config.yaml
model: "contrastive image-text model"
train_examples: 203450
vocab_size: 4585
text_encoder_qk_norm: false
text_encoder_parallel_block: false
weight_decay: 0.1
Rows from block 3 of the image encoder, named by matrix and row number. Each number is 128 + 24 x the weight over its row's rms, rounded and kept within 0 to 255. All counts start at 0. After the name is the row's rms in percent of the matrix's.
# convs2: project pointwise conv (encoder.blocks.3.convs.2.weight, 128x512x1x1), inputs 412-511
convs2.58 097 [163 133  97 139 139 129 132 184 114 118  82 134 158 143 105  96 104 106 116 110  92 125 130 120 125 122 151 167 127 154 112 154 132 127 155 127 105 144 134 154 126 133 129 133 106 131 154 144 135 141 123 146 111 111 142 142 155 139 122 160 157 125 117 187 122 135 130 101 120 155 172 117 105 146 157 102 150 174  85 134 101 133 191 124 148 110 123 121 128 104 131 132 148 100 154 117 141 134 184 165]
convs2.59 098 [110 129 120 153 126 173 117 128 134 127 100 138  93 158 144 178 138  92 142 162 119 142 122 144 168 120  85 166 169 145 117 110 122 168 132  86 109 110 145 112 140 144 152  81 147 148 108 158 114 140 126 160 133  75 158 154 128 106 158 125 151 134  85 104 136 163 124  91 105 110 131 149  85 177 134 145 118 127 136 126 151 119 161 106  71  87 135 116 104 109 127 128  85  84 106 101 114  86 107 169]
convs2.60 104 [134 118 157 124 128 134 122  94 135 151 181 129  95 123 194  93  56 128 113 140 116 121 112 124 127 172  93 131  82 168 147 109  98 130 116 128 145 107 133 116 151  76 196 116 117 153  99 110 143 142 170 152 148 122 157 134 123 122 104 105 143 117 143 109  91 159 126 141 117 122 149 137 135 114 136 152 136 115 115 143 129 172  66 109  92 137 135 120 154  86 144  99 141 126 124 141 150 120 111 159]
convs2.61 104 [134 169 113 149 146 115  91 132 167 163 148 110 146 103 149 137 165 146 122 137 131  96 127 127 149 152 125  94  89  87 110 114 164 142 135  98 113 115 138 167 153 127 160 129 128 102 138 134 110 105 150 102 157 148  99 111 125  76 138 147 114 124 127 125 141 153 122 127  92 151 122 126 139 100 139 120 117 172 126  62 143 143 138  85 104 106 114 122 148 129 185 132  87 151  83 155  91 148  82 107]
convs2.62 101 [102 148  92 136 122 144 145  92 133 116 103 124 180 126 141 160 182  98 102  94 120 121 145 103 110 126  98 108 115  97 122 135  98 116 124 127 144 148 124 125 133 157 148 124 125 144 116 138 130 116 116 158 148 109  83  95 153 132  91 110 136 151 123 123 137 116 143 123 121 176 139 124 145 149 108 165  73  98 142 104  90 168 116 139 175  95 133  95 109 140  79 141 112 114 115 154  88 120 130 139]
convs2.63 100 [130 107  97 147 114 112  85 135 137 120 115 126 124 178 148 110 124 135 154 135 131 100 121 147 118 123  98 136 131 156 113 123 102 103 122 155 141 145 122 184 147  90 121 148 160 115 110  95 140 115 148 149  70 141 116 149 145 112 129 121 139  87 145 137 130 122 124  92 164 147 152 148 136 111 136 112 165  67 124 123 153 127 140 105 110 146 112 140 114 116 111  64  90 121 121 128 150 165 121 134]
convs2.64 095 [113 123 116 113 119 160 127 144 128 172 120  93 120 204 131 130 122 117  98 176  75 117 166 141 159 118 140  79 143 123 155 151 158 123 103 178 165 122 137 131 104 136 110 103 108 120 118 126 154 114 177  77  94 127 136 110 134 106 124 133 141 107 132 153 110 151 149 167 149 107 141 130 148 141  85 114 108 150 107 145 154  96 108 142 148 147 128  74 140 121  97 121 120  69 157 142  96  98 159 140]
convs2.65 098 [145  82 147 106 115 154 159 111 141 137 141 149  90 102 140 132  64 134 161  94 166  99 131 116 100 134 141  98 136 155 134 144  88 149 135  90 115 127 114 142 160 131 170 112  76 125 119 115 132 182  89 110 103 120 115 134 145 160 119 105 149 212 122 155 151 128 104 137 117 108 111 139 123 162 132 127 142 152  99 158 120 131 132 128 112 127  89 113 158 170  95 152 121 160 174 155 139 134 134 152]
convs2.66 093 [119 123 121 150  86  95 160 130 128 159 185 157 128 112 124 129 129 119 145 116 133 114 124  92 112 122 124 145 134 163  85 104 131 124 143 173 175 142 126 122 136 112 165 123 117 167 100 125 128  90 116 157 157 155 119 122  78 148 138 137 101 100 153 102  81 111 131 110  99 135 181 107 120 124 139 145 104 132  91 144 118 157 120 134 118 153 149 128 121 103 132 160 143 110 117 118  90 116 132 129]
convs2.67 097 [120 168 130 119 144 131 126 112 121 120 106 107  93 132 169  95 154 118  95 109 108 103 124 133  68 105  81 119  87 141 150 123 103 183 100 141 131 132 117 157 147 142 150 132 157 143 117 114 126 192 160  93 143 126 121 109  89  97 118 126 142  78 144  97 145 137 162 113  95  83 178 132 100 124 119 109 130 126 180 116 126 155 119 117 123  88 117 135 122 144 139 127  86 114 157 109 143 159 105 147]
convs2.68 092 [150 128 112 130 140 123 150  91 149 128 139 133 103 122 130 129 171 125 131 122 147 103 107 133 154 112 133  97 167 134 107 157 103 158 168 155 151  93 124 108 107 109  90 164 161  97 124 122 132 113 107 129 161 115 101 116 102 126 114  68  84 161  90  47 117 131 127 117 114  87 153  98 129  89 119 115 125 102 110 130 115 133  91  99 187 131 161  88 153 123 146 123 134 166 145 105 111 103  78 114]
convs2.69 095 [106 117  96 143 163 107 130 187 176 135 106 144 118 133 102 151 121 145 129 175 155 137 127 134 163 124  80 135 130 109 178  94 106  91 126 141 154 114 109 156 138 129 128  98 109 133 132 107 145  97 113 143 145 138 139  92 136 134 158  89 124 131 107 124 120  99 139 123 144 137 111 108 154 107 120 118 137 123 142 127 152 123 153 122 123  98 144 103 140 107 121 132 134 103 124 128  97 143 130 154]
convs2.70 098 [125 112 123 181 135 183 177 149 137 105 142  98  94  97 145 119  92 109 177 171 116 107 169 156 136 132 152 133 156  89  96 104 130 119 139 147 120 168 112 127 125 108 117 133 160  96 123 171  68 170 169  96 136 120 116 145 127 116 113 105 137 125 116 169  91  81 117 157 117  97  92 116 122 124 136 171 110  99 133 153 126 111 127 104 108 114 134 122 141  70 146  89 143  92  85  95 133 125 127  68]
convs2.71 100 [140 103 170 123 128 144 134 145 145 120 134 131 123 130 170 136  62 130 169 164 162 124 154 129 163 111 118 139 148 138 137 110 137 114 105 116 125 130 134 135 157 118 134 121  78 164 152 140 136 129 112 121 160 141 133  77 115 149 128 107 162 138 157 141 179 113  88 103 105 132 139 109 156 150 121 112 112 127 166 143 121 125 109 130  92 168 153 173 125 100 121 163  81 132 143 133 144 130 129 191]
convs2.72 106 [150 177 127 141 103 122 138 170 153 125 139 125 163 187 125 137 150 154 111 107 121 115 133 110 125  82 116 100  95 151 101  92 132 153 124 130 141 139 142 108 104 140 161 105 176 120  94 151 127  83 101 132 126 122 115 145 114 158 127 136 113 141 127 128 168 138 115 112  80 100 124 120 143 108 147 172 114 160 138 105 171 121 113 115 116 100 154 138 105 139 152 140 127 115 150  95 132 143 180 108]
convs2.73 101 [109 148  79  93 145  95 158 149 134 117 121 116 123 167 143 107 180 139 130 141  60 132 110 134 123  80 123 155 116  97  80 143 131 147 130 160 115 148 164 153 128 133 127  90 143 153  88 129 156 131 103 142 137 140 177 122 129 169 134 109 122  78 165  90 106 126 181 154 122 147 113 155  92 157 173 135 107 119 136  87 114 129 123  77  88 107 126 111 144 134 110 114  89 178 158 142 127 160 115  85]
convs2.74 097 [ 98 104 128 144 145 152 151 187 125 113 116 160 138  87 135 111 101 154 123 104  99 100 169 106 113 118 142 168 113 137 169 152 118 125 126 163 120 143 118 108 187 131 130  99  94 146 135  98 130 131 154 151 175  93 157 116 140 179 146 137 145 169 147 134 165 155 152 164 121 124 114 137  94 109 146 158 122 117  90  73 103  89 165 109 116 131 164 134 114 124 161 133 177 135 139 166 151  98 114 137]
convs2.75 098 [110 105 158 135 142 198 112 148 140 140 108 158 145 131 138 109 148 171 127 150 132 113 136 151 136 133 118 111 141 152 133 131  81 201 143 129 140 166 108 161 152  95 115 132 147 149 101 118 140 133 138 146 129  75 136 158 129 113 144 114 142 100 131 162 118 181 116 118 141 132 134 132 114 108 103 139 177  95 174 131 118 137 104 142 126 122 141 165 117 121 111 156 160 131 152 142 125 183 137 134]
convs2.76 105 [112 108 123 169 108 119 160 120 154 149 129 167 118  59 150 137  91 146 104 156  91 108 122  95 141 148 129 134 144 126 130 124 147 155 144 134 146 110 110 113 104 119  95 135 116 121 156 165 160 122 136 128 116 141 101 116 153 168 114 166  93 133 100 162 118 170 124 116 141 151 135 154 132 139 149 138 158 135 132 160 133 133  81 161  99 121 140 112 161 115  95 109 158 142 132 167 148 109 139 152]
convs2.77 098 [120 146  99 161  75 156 132 112 144  97 209 140 145 151 151 102 153 149 138  98 123 154 137 113 171 126 137  87 139 110  92 146 166 121 179 130 149  69 121  88 166 119 162 137 156  74 109 110 163 111 104 135 107 143 120 120 146 149  89  96 132 116 127 141  90 149 117  88 104  92  94 168 118 136 137 112 135 124 135 105 170 147 135 138 151 152 109 143 136 139 159 159 110 119 137  96 117 109 116 107]
convs2.78 098 [129 145 136 127 125 142 155 113 117 144 106 105 127 118 165 142 151 161 117 112 126 114  84 110 115  97  88 149  66 135 126 175 143 156 105 176 184  94 153 136 182 188 119 135 155 139 151 148 136 146 146 149  96 136 140 110 120 167 105 138 124 123 104 140 142 124 109  71 128 121  86 108 150 138 116 150 197 114 160 102 100 148 153  92 137 144 111 174 130 116 111 154 130 161 161 138 127 106 138 151]
convs2.79 092 [133 113 132 114 124 153  98 138  92 120 129 114  90 167 134 123 195 157  88 131  95 116 145 141 142 142 132 124 123 119 141 149 138 135 158 119  85 124 120 148 132 108 151 108 139 169 132 150 155 157 101 113 178 127 141 125 140 135 140 160 126 138 138 165 139 110  60 147 148 166 119 165 121 178 149 115 132 165 124 119 142 128 134 143 137 112 119 148 178 143 125 133 118  88 123 133 113 143 154 103]
convs2.80 100 [124 139 194 132 137 127 109 142 126 147 167 112 136  88 133  83 123 114 124 116 133 166 114 124  95 122 133 116 114 109 170 170 130 139 115 160 137 131 132 160 125 119 165 123 107 145  91 147 113 100 155 117  94 125 121 145 148 112 146 121 108  92 149 112 127 128 138 127  98 104 126 126 112 159 132 148 154 123  97 128 114 108  95  83 150 133 118 145 117 142 112 163 132 119 160 130 123 137 129 166]
convs2.81 100 [137 150 149 153 104 149 153  64 174 137 127 129 131 133 147 144 150 111 109 124 105 161 122  89 132  64  85 132 110 125 108 122 141 127  78 142 146 126 160 150 110 143 123 111 145 154 127 106 157 102 120 157 124 119 100 111 134 115 107 105 134 111 130 141 122 103 134 102  80 202 166 107 154 177 130  84 161  76 149 115 103 164 112 114 103 131 142 120 161 139 126 146 113 129 155  84 125 139  95  91]
convs2.82 098 [146 144 135 141  80 137 150 135 138  85 125 131 112 145 198 120 161 135 124 125 138 127 148 161 131 143 101  99 130 122 170 120 168  99 100 158 128 105 165 130 127 185 134 116 112 134  96 129 131 123 177 133 144 169 128 127 193 125 116 141 140 122 136 129 128 150 122 134 136 111  79 132 164 143 124 118  99 178 112 123 155 151 122 122 123 160 119 174 154 143  98 142 128 143 111 144 109 153 125 126]
convs2.83 096 [ 76 149 155 170 123  94 115 120 120 118 166 123  89 136 140 129 118  75 125 175 132 100  90 134 162 121 183 111 102  96 128 178 161  77  95  98 127 128 141 103 117 157 150 129 188 141 103 111 115 123 122 140 139 110 106 132 150 150 165 116 109 170 138 121 145 145 138 133 101 125 120 114  80 143 150 168 142 142 116 106 151 146 149 137 112  94 175  76 117 179 104 125 141 163  96 162 130 142 117 154]
convs2.84 095 [137 133 118 144 136 141 131  93 116  91 131 134 133 130 139 129 118 149 124 141 128 124 161 139 144 131 131  84 116 113 150 149  79 106 165 127 165 136 117 159 111 106 102 177 117 133 112 114 164 152 132 135 126 121 124  80 137 145  86 147 139 175 155 154 123 116 118 161 128 130 140 124 133 126  97 113 137 105 103 155 118 130 132 126 105 109 104 162 150 127 118 111 161 138 120 123 150 130 155 140]
convs2.85 103 [ 73 157  81 103  97 133 118 125  94 133 109 137 127 151 140 135 180 134 137 126 136 147 125 129  85 151 147 140 164 123 140 129 100  65 134 141  97 129 109 141 106 129  92 138 137 131 146 128 183 158 106 140 125 169 151 119 131 113 166  90 136 111 140 150 142 131  98 156 160 137 100 106  82 137  91 145 126 112 122 125  64 144 143 160 110 140 119 120 136 133  89 117 117 161 105 142 160 115 127 157]
convs2.86 098 [147 100 124 135 120 132 116 126 117 137 100 110 142 114 128  95 147 134  89 102 159 109 148 112 165 166 103 114 170  95 155  96 145 116 127 111 166 128 109  98 126 108 161 168 123 100 124 128 105  82 103 117  95 118 154 132 191 110 152  89 123 107 117 108 111 131 120 148 117 129 140  98 137 158 148 168 110 143 111 125 126 108 114 112 144 123 125 133 152 111  90 143 120 112 158 128 146 117 123 131]
convs2.87 089 [134 141 126 125  81  78 140 163 120 121 152  98  99 108 165 163 147 158 130  92 150 134 122 135 141 119 143 114 144 144 148 141 135 131  96 116 143 148 106 145 152 152 143 111 122 162 111 135 121 156 123 173 155 149 106 119 158 105 105 141 108 121 159  51 142 110 160 100  91 129 127  98 122 129 147  99 136 141 170  94 147 118  92 151 122  81 118 174 147 122 145 151 102 170 106 155 121 123 125 115]
convs2.88 099 [ 90 114  89 144 140 124 159 161 137 151 156 135  97 213 128 128 149 162 140 126 170 142 163 144 128 123 152 103 127 148 156 120 127 106 142 129  82 112 152 134  86 115 130 163 129 115 155 138 175 147 130 120 134 171  93  96 123 164 115 113  94 118 159 134 115  92 137 139 130 161 115 153 152 138 150 159 123 113 101  92 145 122 140 144 158  87 130 131 135 115  84 154  93 161 145 128 137  88  99 146]
convs2.89 108 [106 121 129 110 147 152 152 138 155 121 131  91 127 179 148 144 129 138 164 130 106 175 123 160 104 125 143 140 111 128 111 139 144 142 123  84 135 140 147 145 156 154 126  94 124 154 162 170 143 128 135 167 167 153 145  89 152 126 110 123 118 138 146 133 126 147 126 164 183 122  85 139 129 121 121 155 126 114  76 122 112  86 124 128 138 153 120 123 151 110 156 115  98 166 136 195 138 146 145 137]
convs2.90 100 [120 115 104 170  90 139 161 152 134 114 114 150 154 140 172 107 115 142 147 132 135 174 131 155 150 148 159 146 122  79 164 127 112 130 172 157 149 113 154 104 145 151 127 109  94 155 148 122 123  97 164 137 139 149  92 124 152 108  89 142 118 143 140 100 122 154 151 157 120 182 118 126  96 174 157 122 103 105  84 130  83 111 102 149 110 144 146 146 128 125 145 111 125  89 155 139 157 123 122 143]
convs2.91 097 [130 147 132 145 126 118 102 161 132 168  70 152  96 148 107 123 132 114 119 111 155  77  92 116 126  78 117 125 126 124  85  75 136  96 142 140 142 111 114 153  63 103 121 143 146 113  92 141 141 152 120 110 102 119 107 156 132 160  97  92  74 151  96  88  93 103 119 125  70 138 128 105 146 154 148 102 164 121 138 120 148 130 120 159 110 105 121 141 159 134 144 104 159  64 117 112 148 154 189 116]
convs2.92 099 [118 106 135 156 124 134 144  99 134 133 136 151 161  71 134 104  88 107 140 136 132 134 140 147 113  93 167 123 148 127 109 166 141  87 114 134  82 128 161 111 124 152 117  83 148 142 142 161 126 135 114 146 122 131 162  84 120 133 107 156 116  74 116 145  81 115 121 140 121 146 130 141 111  87 158 124 117 165 103 153 161 174 169 171  94 153 115 145 107 100 152  89 136 117 138  92 125 151 121 126]
convs2.93 104 [116 102 154 126  98 113 102 154 157 129 146 133 114 134 130 113 145 122 116 138 129 129 145 118  98 156 148 155 118 128 164 144 113 111 127 108 126 157 116 113 132 148 138 124  66 161  99 107 107 156 146 160 153 103 136 147 155 103 145 122 145  99 106 145 136 143 101 115 149  92 124 177 133 131 104 124 112 102 171  94 125 122 120 151 132 114  93 113 154 128  97  98 148  91 149 130 127 172 114 127]
convs2.94 103 [137 137 176 124 118 168 140 132 141 133 137 112 134 181 186 131 116 146 135 146 116 156 139 172 127 110 188 104 106 104 135 136 110 150 124 100 105 119 168 147 112 114 146 119 157 126 202 167 142 152 142 157 158 145 146 136 117 129 125 120 121 134 140 137 142 101 108 147 112 139 107 157 154 127 137 172 113 136 150 109 160 113 124 132 134 160 191 109 170 112 155 130 128 136 157 139 116 129 134 130]
convs2.95 108 [122 171 116 125 101 143 108 180 162 158 176 111 149 136 108 103 115 109 119 138 121  96 151 187 125 123 111 105 143 108 167 205 162 123 155  94 108 147 151 129 120 131 115 111  95 146 117 141  96 145 132 117 148 131 179 177 133 116 130 141 123  87  83 105 139 111 118 171 144 108 105 104 140 151 111 152  98 111 137 160 128 155 158 127 180 156 148 103 123 127 137 145 104  89 118 169 137  93 127 162]
convs2.96 102 [162 124  88 154 158 152 140 123 134 139 103 142 124  99 118 147 135 102 196 141 110 117  97 124 169 141 124 156 155  95 121 159 118 131 113 149 134 125 100 118 137 123 117 190 107 124 124 115 113 160 116 155 203  87 105 131  97 146 134 158 117 147 148 122 144 100 133  73 107 133 145 114  98 110 200  95 124 139 130 127 166 118  85 123 101 112 152 144 161 123 162 115 129 139 151 107 128 124 109 116]
convs2.97 095 [119 111 112 159 139 112 105 110  92 150  86 140 135 127  86 141 116 135 111 126 168 143 106 161 143 118 106 139 139 103 143 106 129 153 157 140 152  89 130 119 117 133 150 147 106 138 128 105 103  94 121 134 136 117 150 102 119 152  68 110 120 126 147 154 140 107 104 138 126 136 115 133 108 123 131 104 117 105 115 134  97 102 153 130  79 146 135 154 148 143 125 124 115 156 152 136  92 139  91 128]
convs2.98 101 [173 107 122 191 119 126 119 147 173 106 122 162 142 123 127 201 120 146 135 149 123 169 104  99 127 133 112 139 141  98 134 120 155 142 117 155 156 162 119 169 112 118 101 117 164 147  95 118 181 122 124 135 144 120 106 117 135 155  86 157 117 142 144 140 123 149 153 143 115 164 144 129 181 127 145 102 121 162 178 107 132 114 116 170 146 102 122  69 109 114 168  96 156 127 124  72 123 190 116 150]
convs2.99 102 [147 120 156 126 172 119 106 151 151 111  92 105 159 153 123 129 125 125 108 151  95  93 121 177 146 137  77 157 121 136 166 165 136 144 131 152 158 144 123  94 120 116 137 112 165 138 121 105 151 116 130 111 111 137 115 144 148  95 143  65  87 109 163 135 143 153 132  98 127 106 122 120 157 132 159 138 129 129 117 167 140 169 131 112 129 147 109 112 161 158  97 188 105 156 109 150 169  87 117 147]
convs2.100 101 [107 114  98 143  89 102 114 117 131 133  80 121 122 134 117 117 121 124  99  79  86 109 152 127 122 123 117 103 119 139 112 103 116 111 124  99  97 108 113 140 125  80  94 107 178 138 149 116 107 127 147 125 120  97 132  96 126  98 150 179 143 135 153 143 109 144 140 136 126 129 143 120 134  79 149 144 146 142  62 105 111  98 130 127 150 129 153 146 152 121 135 133 135 128 127 123 138 156 131 122]
convs2.101 091 [ 91 114  88 122 125 171 101 104  95 124 104 140 155 128 163  77 131 128  97 100 142 134 142  97 150 122 127 101 142 139  98 146  83  95 117  82 137 153 104 140 120 129 143 146 126  81 135 142 117 154 146 132 146 111 138 156  90  84 169 141 106 157 118 194 118  71 109 121 134 101 139 120 130  79 113 159 123 101 168 142 148 123 130 110 160 111 115 117 140 101 118  97  99 115  86 117 194 110 122 150]
convs2.102 089 [160 121 146 132 108 181 107 112 119 114 147 116  99 149 109 135 169  97 120 152 122  95  89 148 115 150 130 195 141 139 153 102 132  87 143 101 111  83 147 140 144 121 133  84 136 163 147 164 141  84 157 111 128  90 134 131 114 140 116 159 139 129 126 109 113  93 134 122 145 111 130 144 146 162 103 131 120 145 112 115 120 124 152 128 137 127 140 125  75 136 156 155  66 118 125 110 155 121 143 159]
convs2.103 098 [125 157 140 155 119 101 134 134 128 112 114  84 123 163 103 135 138 129 148 132 139 154 143 125 130  90 118 114 159 111 126 137 125 167 150 121 121 152 118 133 130 106 117 127 161 114 109 124 113 128 140 120 116 136 166 153  91 116  89 154 138 126  79 104 107 139  97 113 106 149 119 171 158 149 144 128  99  82 144 145 122 179 131 153 113 112 158 125 100 172 160 100 122 122 121 105 162 108 174 109]
convs2.104 104 [139 145 162 145 183 133 113 159 111 124 111 137 136 147 125 130 156 141 119 161 154 140 134 127 176 123 112 119 125 124 121 144 139 115 122 143 122 144 126 128 154 124  89 112  79 139  94 129 132 137 112 132 143 157  96 131 110  74 120 131 126 161 160 168 142 124 102 145 139  90 120 137 135 123 156 145 132 119 150  89  98  84 141  76 108 109 114 128 129 116  92 131 142 125 116 143 136 139 104 116]
convs2.105 098 [107 110 153 130 124 122 126 156  99 147 124 141 124 142 138 102 146 134 112 107 102  89 101  94 108 117 145 135 127 100  81 118 122 127  97 124 118 144 148  90 136  87 137 133 110 138 139  83 190 114  92 123 121 109 111 120  98 130 112  80 156 115 111  87 124 113 107 147 102 115 109 103 112 124 107 147 130 113 120 116 107 181 136 134 129 137 132 127 124 124 143 132 142 182 113 170 146  75 115 131]
convs2.106 108 [113 159 112 156 124 134 132 123 145 137 100 158 121 176  88 144 121 130 109 109 102 140 146 148 142  95 100 152 132 119 138  68  89  86 171 155 150 123 139  87 115 132 126 140 129 106 148 194 154 144 149 133 139 137  51 137 160 132 103  82 165 117 127 137 108 114 110 104 130 126 100 184 120 112 163 121 147 122 119 123  86 140 133 139 117 124 122  89 130 125  72 118 144 149 120  98 146 145 137  95]
convs2.107 092 [ 97 146 167 148 120 109 149 132  54 143 148 133 147 163 134 119 162 117 153 119 121 155 179  95 121 160 113  50  96  91 125 188  96 120 135 139 162 149 111 141 122  90 121  90 117 139 133 120 125 142 118 169 125 167 109 128 186 162 131 129 128 135 137 126 125  74 165 130 121 163 171  93 117 159 102 163 126 121 145 144  72 137 122 152 131 125 109  98 135 146  92 117  91 137 123 102 116  96 143 155]
convs2.108 096 [ 91 124 113 143 136 109 105 111 138 163 119 154 201 148 137 150  93 148 124 165 138 155 118 100 124 137 150 205 112 170 161 119 103 153 128 143 133 122 136 138 154 154 154  87 107 108 153 151 123 100 127 115 151 157 131 164  85 143 114 128 124 140 130 155 145 116 137 119 145 111 170 127 133 134 139 146 127 124 126 168 146 130 110 144 102 128 104 103 136 123 111 137 113 108 151  93  84 127 159 153]
convs2.109 103 [117 115 140 142 123  86 113 111 151 111 127 109 165 167  97 132 122 136 115 127 151 131 105 136 134 116  84  93 110 176 128 135 144 146 119 137 178 159 163 133 148 110  96 134 118 104 112 110 109 105 136 156 100  89 143 134 200 129 188 170 102 120 113 148 125 115 169 139 121 127  93 124 162 121 134 112 102 109 132 105 170 115  79 127 127 142 130 127  96 107 118 143 155 135 162 109 148 175 136  96]
convs2.110 104 [ 99 138  88 107 128 131 143 100 126 128 139 150 123 135 143 173 131 107 107 147  69 115 157 118  91 131 123 113 161 132 157 130 118  88 117 104 106 111  77 140 122 120 132 163 106 126 101 117 132 146 113 105 177 119 130 159 132 128 123 107 155 140 159 115 117 115 157  87 115  92  99 158 133 102 144 121 129 127 125 132 135 137 125 139 140 117 121 143 110 129 202  92 168 128 118 136 107 174 125 146]
convs2.111 105 [146  97  96 160 152 113  97 124  95 117 125 138 142  97 117 168 103 118 162 122 110 136 159  97 147 130 165  82 137  67  61 179 121 135 143  93 115 104 139 165 106 151 169 149 122 109 112 156  89 141  87 159 115 130 168 108 134 133 167 165 147  90 134 175 116 136 121 106 109 135 138 100 109 120 147 136 133 131 100 167 147 142 121 148 126 132  97 114 119 157 177 141 113  67 122 108 143 141 119 162]
convs2.112 103 [122 147 118 118 178 167 115 124  88 100 115 112 146 135  98 169  88 156 100 167 143 100 119  87 154 124 133 120 125 133 134  91 126 115 169 121  68 141 124 134 169  84 145 141 107  99 153 130 135  90 113  74 134 129 155 107 125 114 111 116 112 156 137 163 104 168 114 122 172 112 131 125  98 134  94  98 119 134 154 140 123 122 106 111 128 150 123 145 123 117 147 110 126 149 119 101 134  90 118 167]
convs2.113 097 [154 109 102  85  86 142 131 138 135 167 138 133 107 119 126 123 166 168 128 133 173 165 144 132 117 128 133 111 120  99 123 129 125 139 154 125  83 103 132 154 138 127 138 140 161 124 134 159 104 110 144  95 136 145 163 159 130 119 122 135 156 176 110 169 130 156 112 154 117 129 133 143 126  99 138 113 105 130  88 143 101 106 107 137 141 129 173 154 141 107 159 154 117 161 121 108 132 126 105 124]
convs2.114 105 [154 162 128 163 132 113 131 142 113 112 139 141 112 151 121 120 158 135 102 150  78 127  99 107 106 124  73 162  83 103 126 111 104 154 112 130 111 113 145 188 117 153 146  75 155 123 135 189 126 154 140 147 123 118 126 118 139 126 146 101 179 108 149 147 134 115 136  87 122 126 110  92 139 145 141  85 156 143 111 101 114 108 125  90 160 144  99 123 124 121 106 124 136 130 107 114 143 152 164 133]
convs2.115 101 [136 104 159 113 119 140 104 145 119 152 123 122  76 134 103 132 134 119 119 120 125 107 117  97 115 129  99 116 109 152 127 149 126 145 158 137  76 126 105 140 147 127 126 104 116 111 152 128 135 133 140 113 153 100 136 110 121 135 170 127 111 159 113  97 171 123  95 112 132 107 115 148 120  74 161 116 118 112 136  83 117 180 123 169 115  82 122 123 102 117 161 155  77 104  89 105 144 149 124 114]
convs2.116 101 [128 110 171 124 121 116 134  85 133 120 154 112 115 187 147 130  92 132 106 142  95 148 129  77 134 139 154 132 129 167 109 167 115  83 115 113 167 100 138 108 105 153 152 107 143 138 155 136 106 146 167 125 112 147 136 122 115 165  98 114 130 140 119 119 104  92 163  64  77 141 148 160 130 104 123 124 108 121 132  97 115 144 106 154 117 109 131 131 172 121 100 115 167 151 147 151 140 113 146 158]
convs2.117 106 [148 136 129 132 105 141 119 141 157 123 121 131 146 159 120 144 133 148 145 149  78 139 105 117 151 109 140 120  93 174 138 150 161 137  72 150 178 143 125 102 132 179 112  94 126 167 138  98 124 156 168 134 120 130 110 131 115 156 118 135 172 130 168  97 125 162 129  98 142  82 134  97 115 157 131 131 119 147 125 153 164 125 107 116 152  96 126 124 142 173 113 103 162 118 103 123 103  99 190 163]
convs2.118 094 [176 141 128  87  97 148 127 151 106 141 106 107  92 123 124  76 119 130 141  89 121 149 151 147  93 119  90 156  87 130 136 161 145 149 151 100  96 135 150 106 154 112  99 105 120 128  98 158  95 112 190 136 145 126 132 106 122 140  72 154 106 125 118 104 107 131 101 167 134 101 152 164 140 108 127 120 172 130 145 120  89 117 176 153 120 128 130 119 113 202 144  73 111 170 127 151 157 174 166 148]
convs2.119 099 [168 132  98 113 151  89 137 104 152 111 122 149 162 200 153 143 136 147 140 129 173 162 114 117  95 123 106 152 170 102 108  76 125 165 135 135 173 118 125 134 125 102 126 130 135 130 131 153 148 117 116 141 148 191 131 118 140 119 130 157 135 147 152 118 103 131 159 135 129 142 134 156 134 140 130 136 135 115 140 162 152 143 141 157 126 165 117 134  94 128 104 117 116 180 143 125 110 143 150 119]
convs2.120 098 [131 129  98 120 128 141  89 120 150  77 111 134 109 101 136 177  98 127 143 136 153 148 180  93 106  89 125 105 143  89 142 150 112 167 135  99 144 110 144 124 149  99 161 122 105 102 109 116 106 146 117  97 117 139 152 133 120 107 135 147 139 137 165  95 102 151 124 137 108 145 122 108  84 105 136 162 102 106 143 109 147  30 128 174 135 142 109 122 138 133 147 136 126 161 102 124  96  84 112 127]
convs2.121 099 [172 128  95 158 102 132 110 143 153 128 118 132 133 188 113 143 126 166 135 131 134 171 130 124 137 135 143 126 122 117 141 134 135 128 129 120 188 114 140  95 127  94 108 139 118 154 116  89 133 159 117 145 116 142 127 127 139 113 125 144 143 153  92 142 130 152 135  70 124 102 138 146 138 154 131 158 134 107 113 120 167 134 122 149 142 123 143 134 140 117 102  96 150  91 136 137  78 109  85 148]
convs2.122 105 [107 130 130 133 134 140 117 131  81 127 143 147 151 195 133 139 176 128 120  91 141 145 111 179 167 109  75 121  90 132 149 116 130  96 116 144 112 123 149 128 106  96  84  97 134 125 118 112 131 124 141 137 137 130 111 135  99  96 144  91  97 104 141 150 112 122 134 110 156 142  99 106 125 158 107 115  98 157 178 128  86 115 178 133 112 161 120 147 152 120 126 118 128 120 140 151 117 100 118 163]
convs2.123 094 [184 139 147 107 134  85 124 113 157 128 152 116 144  96 113 138 104 105 142 148 144 130 141 155 119 192  98 124 120 104 145  70 132 128 131 110  86 148 128 135 141 112 150  98  79 141 129 135 122 118 137 129 118 154 118 160 138  98 116 101 106 134 113 143 144 165  84 128 137 146 130 177 120 111  94 169 126 112 118  92 172 154 135 165 124 131 100 123 100  57 111 101  88 118 127 123 122 139  99 131]
convs2.124 092 [111 122 135 152 105 149 136 111 123 108 179 111 134 130 108 155 157 161 162 114 156 133 138 138 136 139 135 196 114 117 110  78 125 129 125 135 127  95 122  87 100 116 133 111 142 130 121 116 119 114 128 123 131 100 113 117 159 137 140 156 108 145  87  97 109 117  90 109 167 120 125 171 114 149  93 141 147 103 107  98  78 160 110 119 144 157  95 146 140 150 131 127 121 140 126 125 152 118 115  83]
convs2.125 099 [135 137  96 103 131 105 170 116 116 129 150 113 150  99 122 122 135 140 109 119 127 192 138  93 102 101 132 139 132  94 137 132  84 158 132 131 169 142 104 142 143 135 150 154  89 108 144 140 135 113  94 137 118 149 115 145 152 137 136 107 162 130 123 131 185 151 180 125 108 135 111 147 123 149  92 131 102 140 128 161 139 144 123 151 135 101 103 103 100 146  54 144 128 165 126 176 105 170 127 159]
convs2.126 096 [121 100 107 148 130 144 127 137 133 135 112 111 126 106 140 156 142 136 125 110 156 109 131 121 125 141  86 156 141 133 128 128 115 107 148 122 140 159 139 146 145 121 118 143 104 141 123 127  75 142 135 110  98 119 120 133 141 151 114 124 131 144 135 142 130 139 151 155 139 122 129 178 166 108 132 162 113 171 112 130 151 168 124 127 134  88 125 151 122 158 148 117 125 132 143 112 139  87 127 157]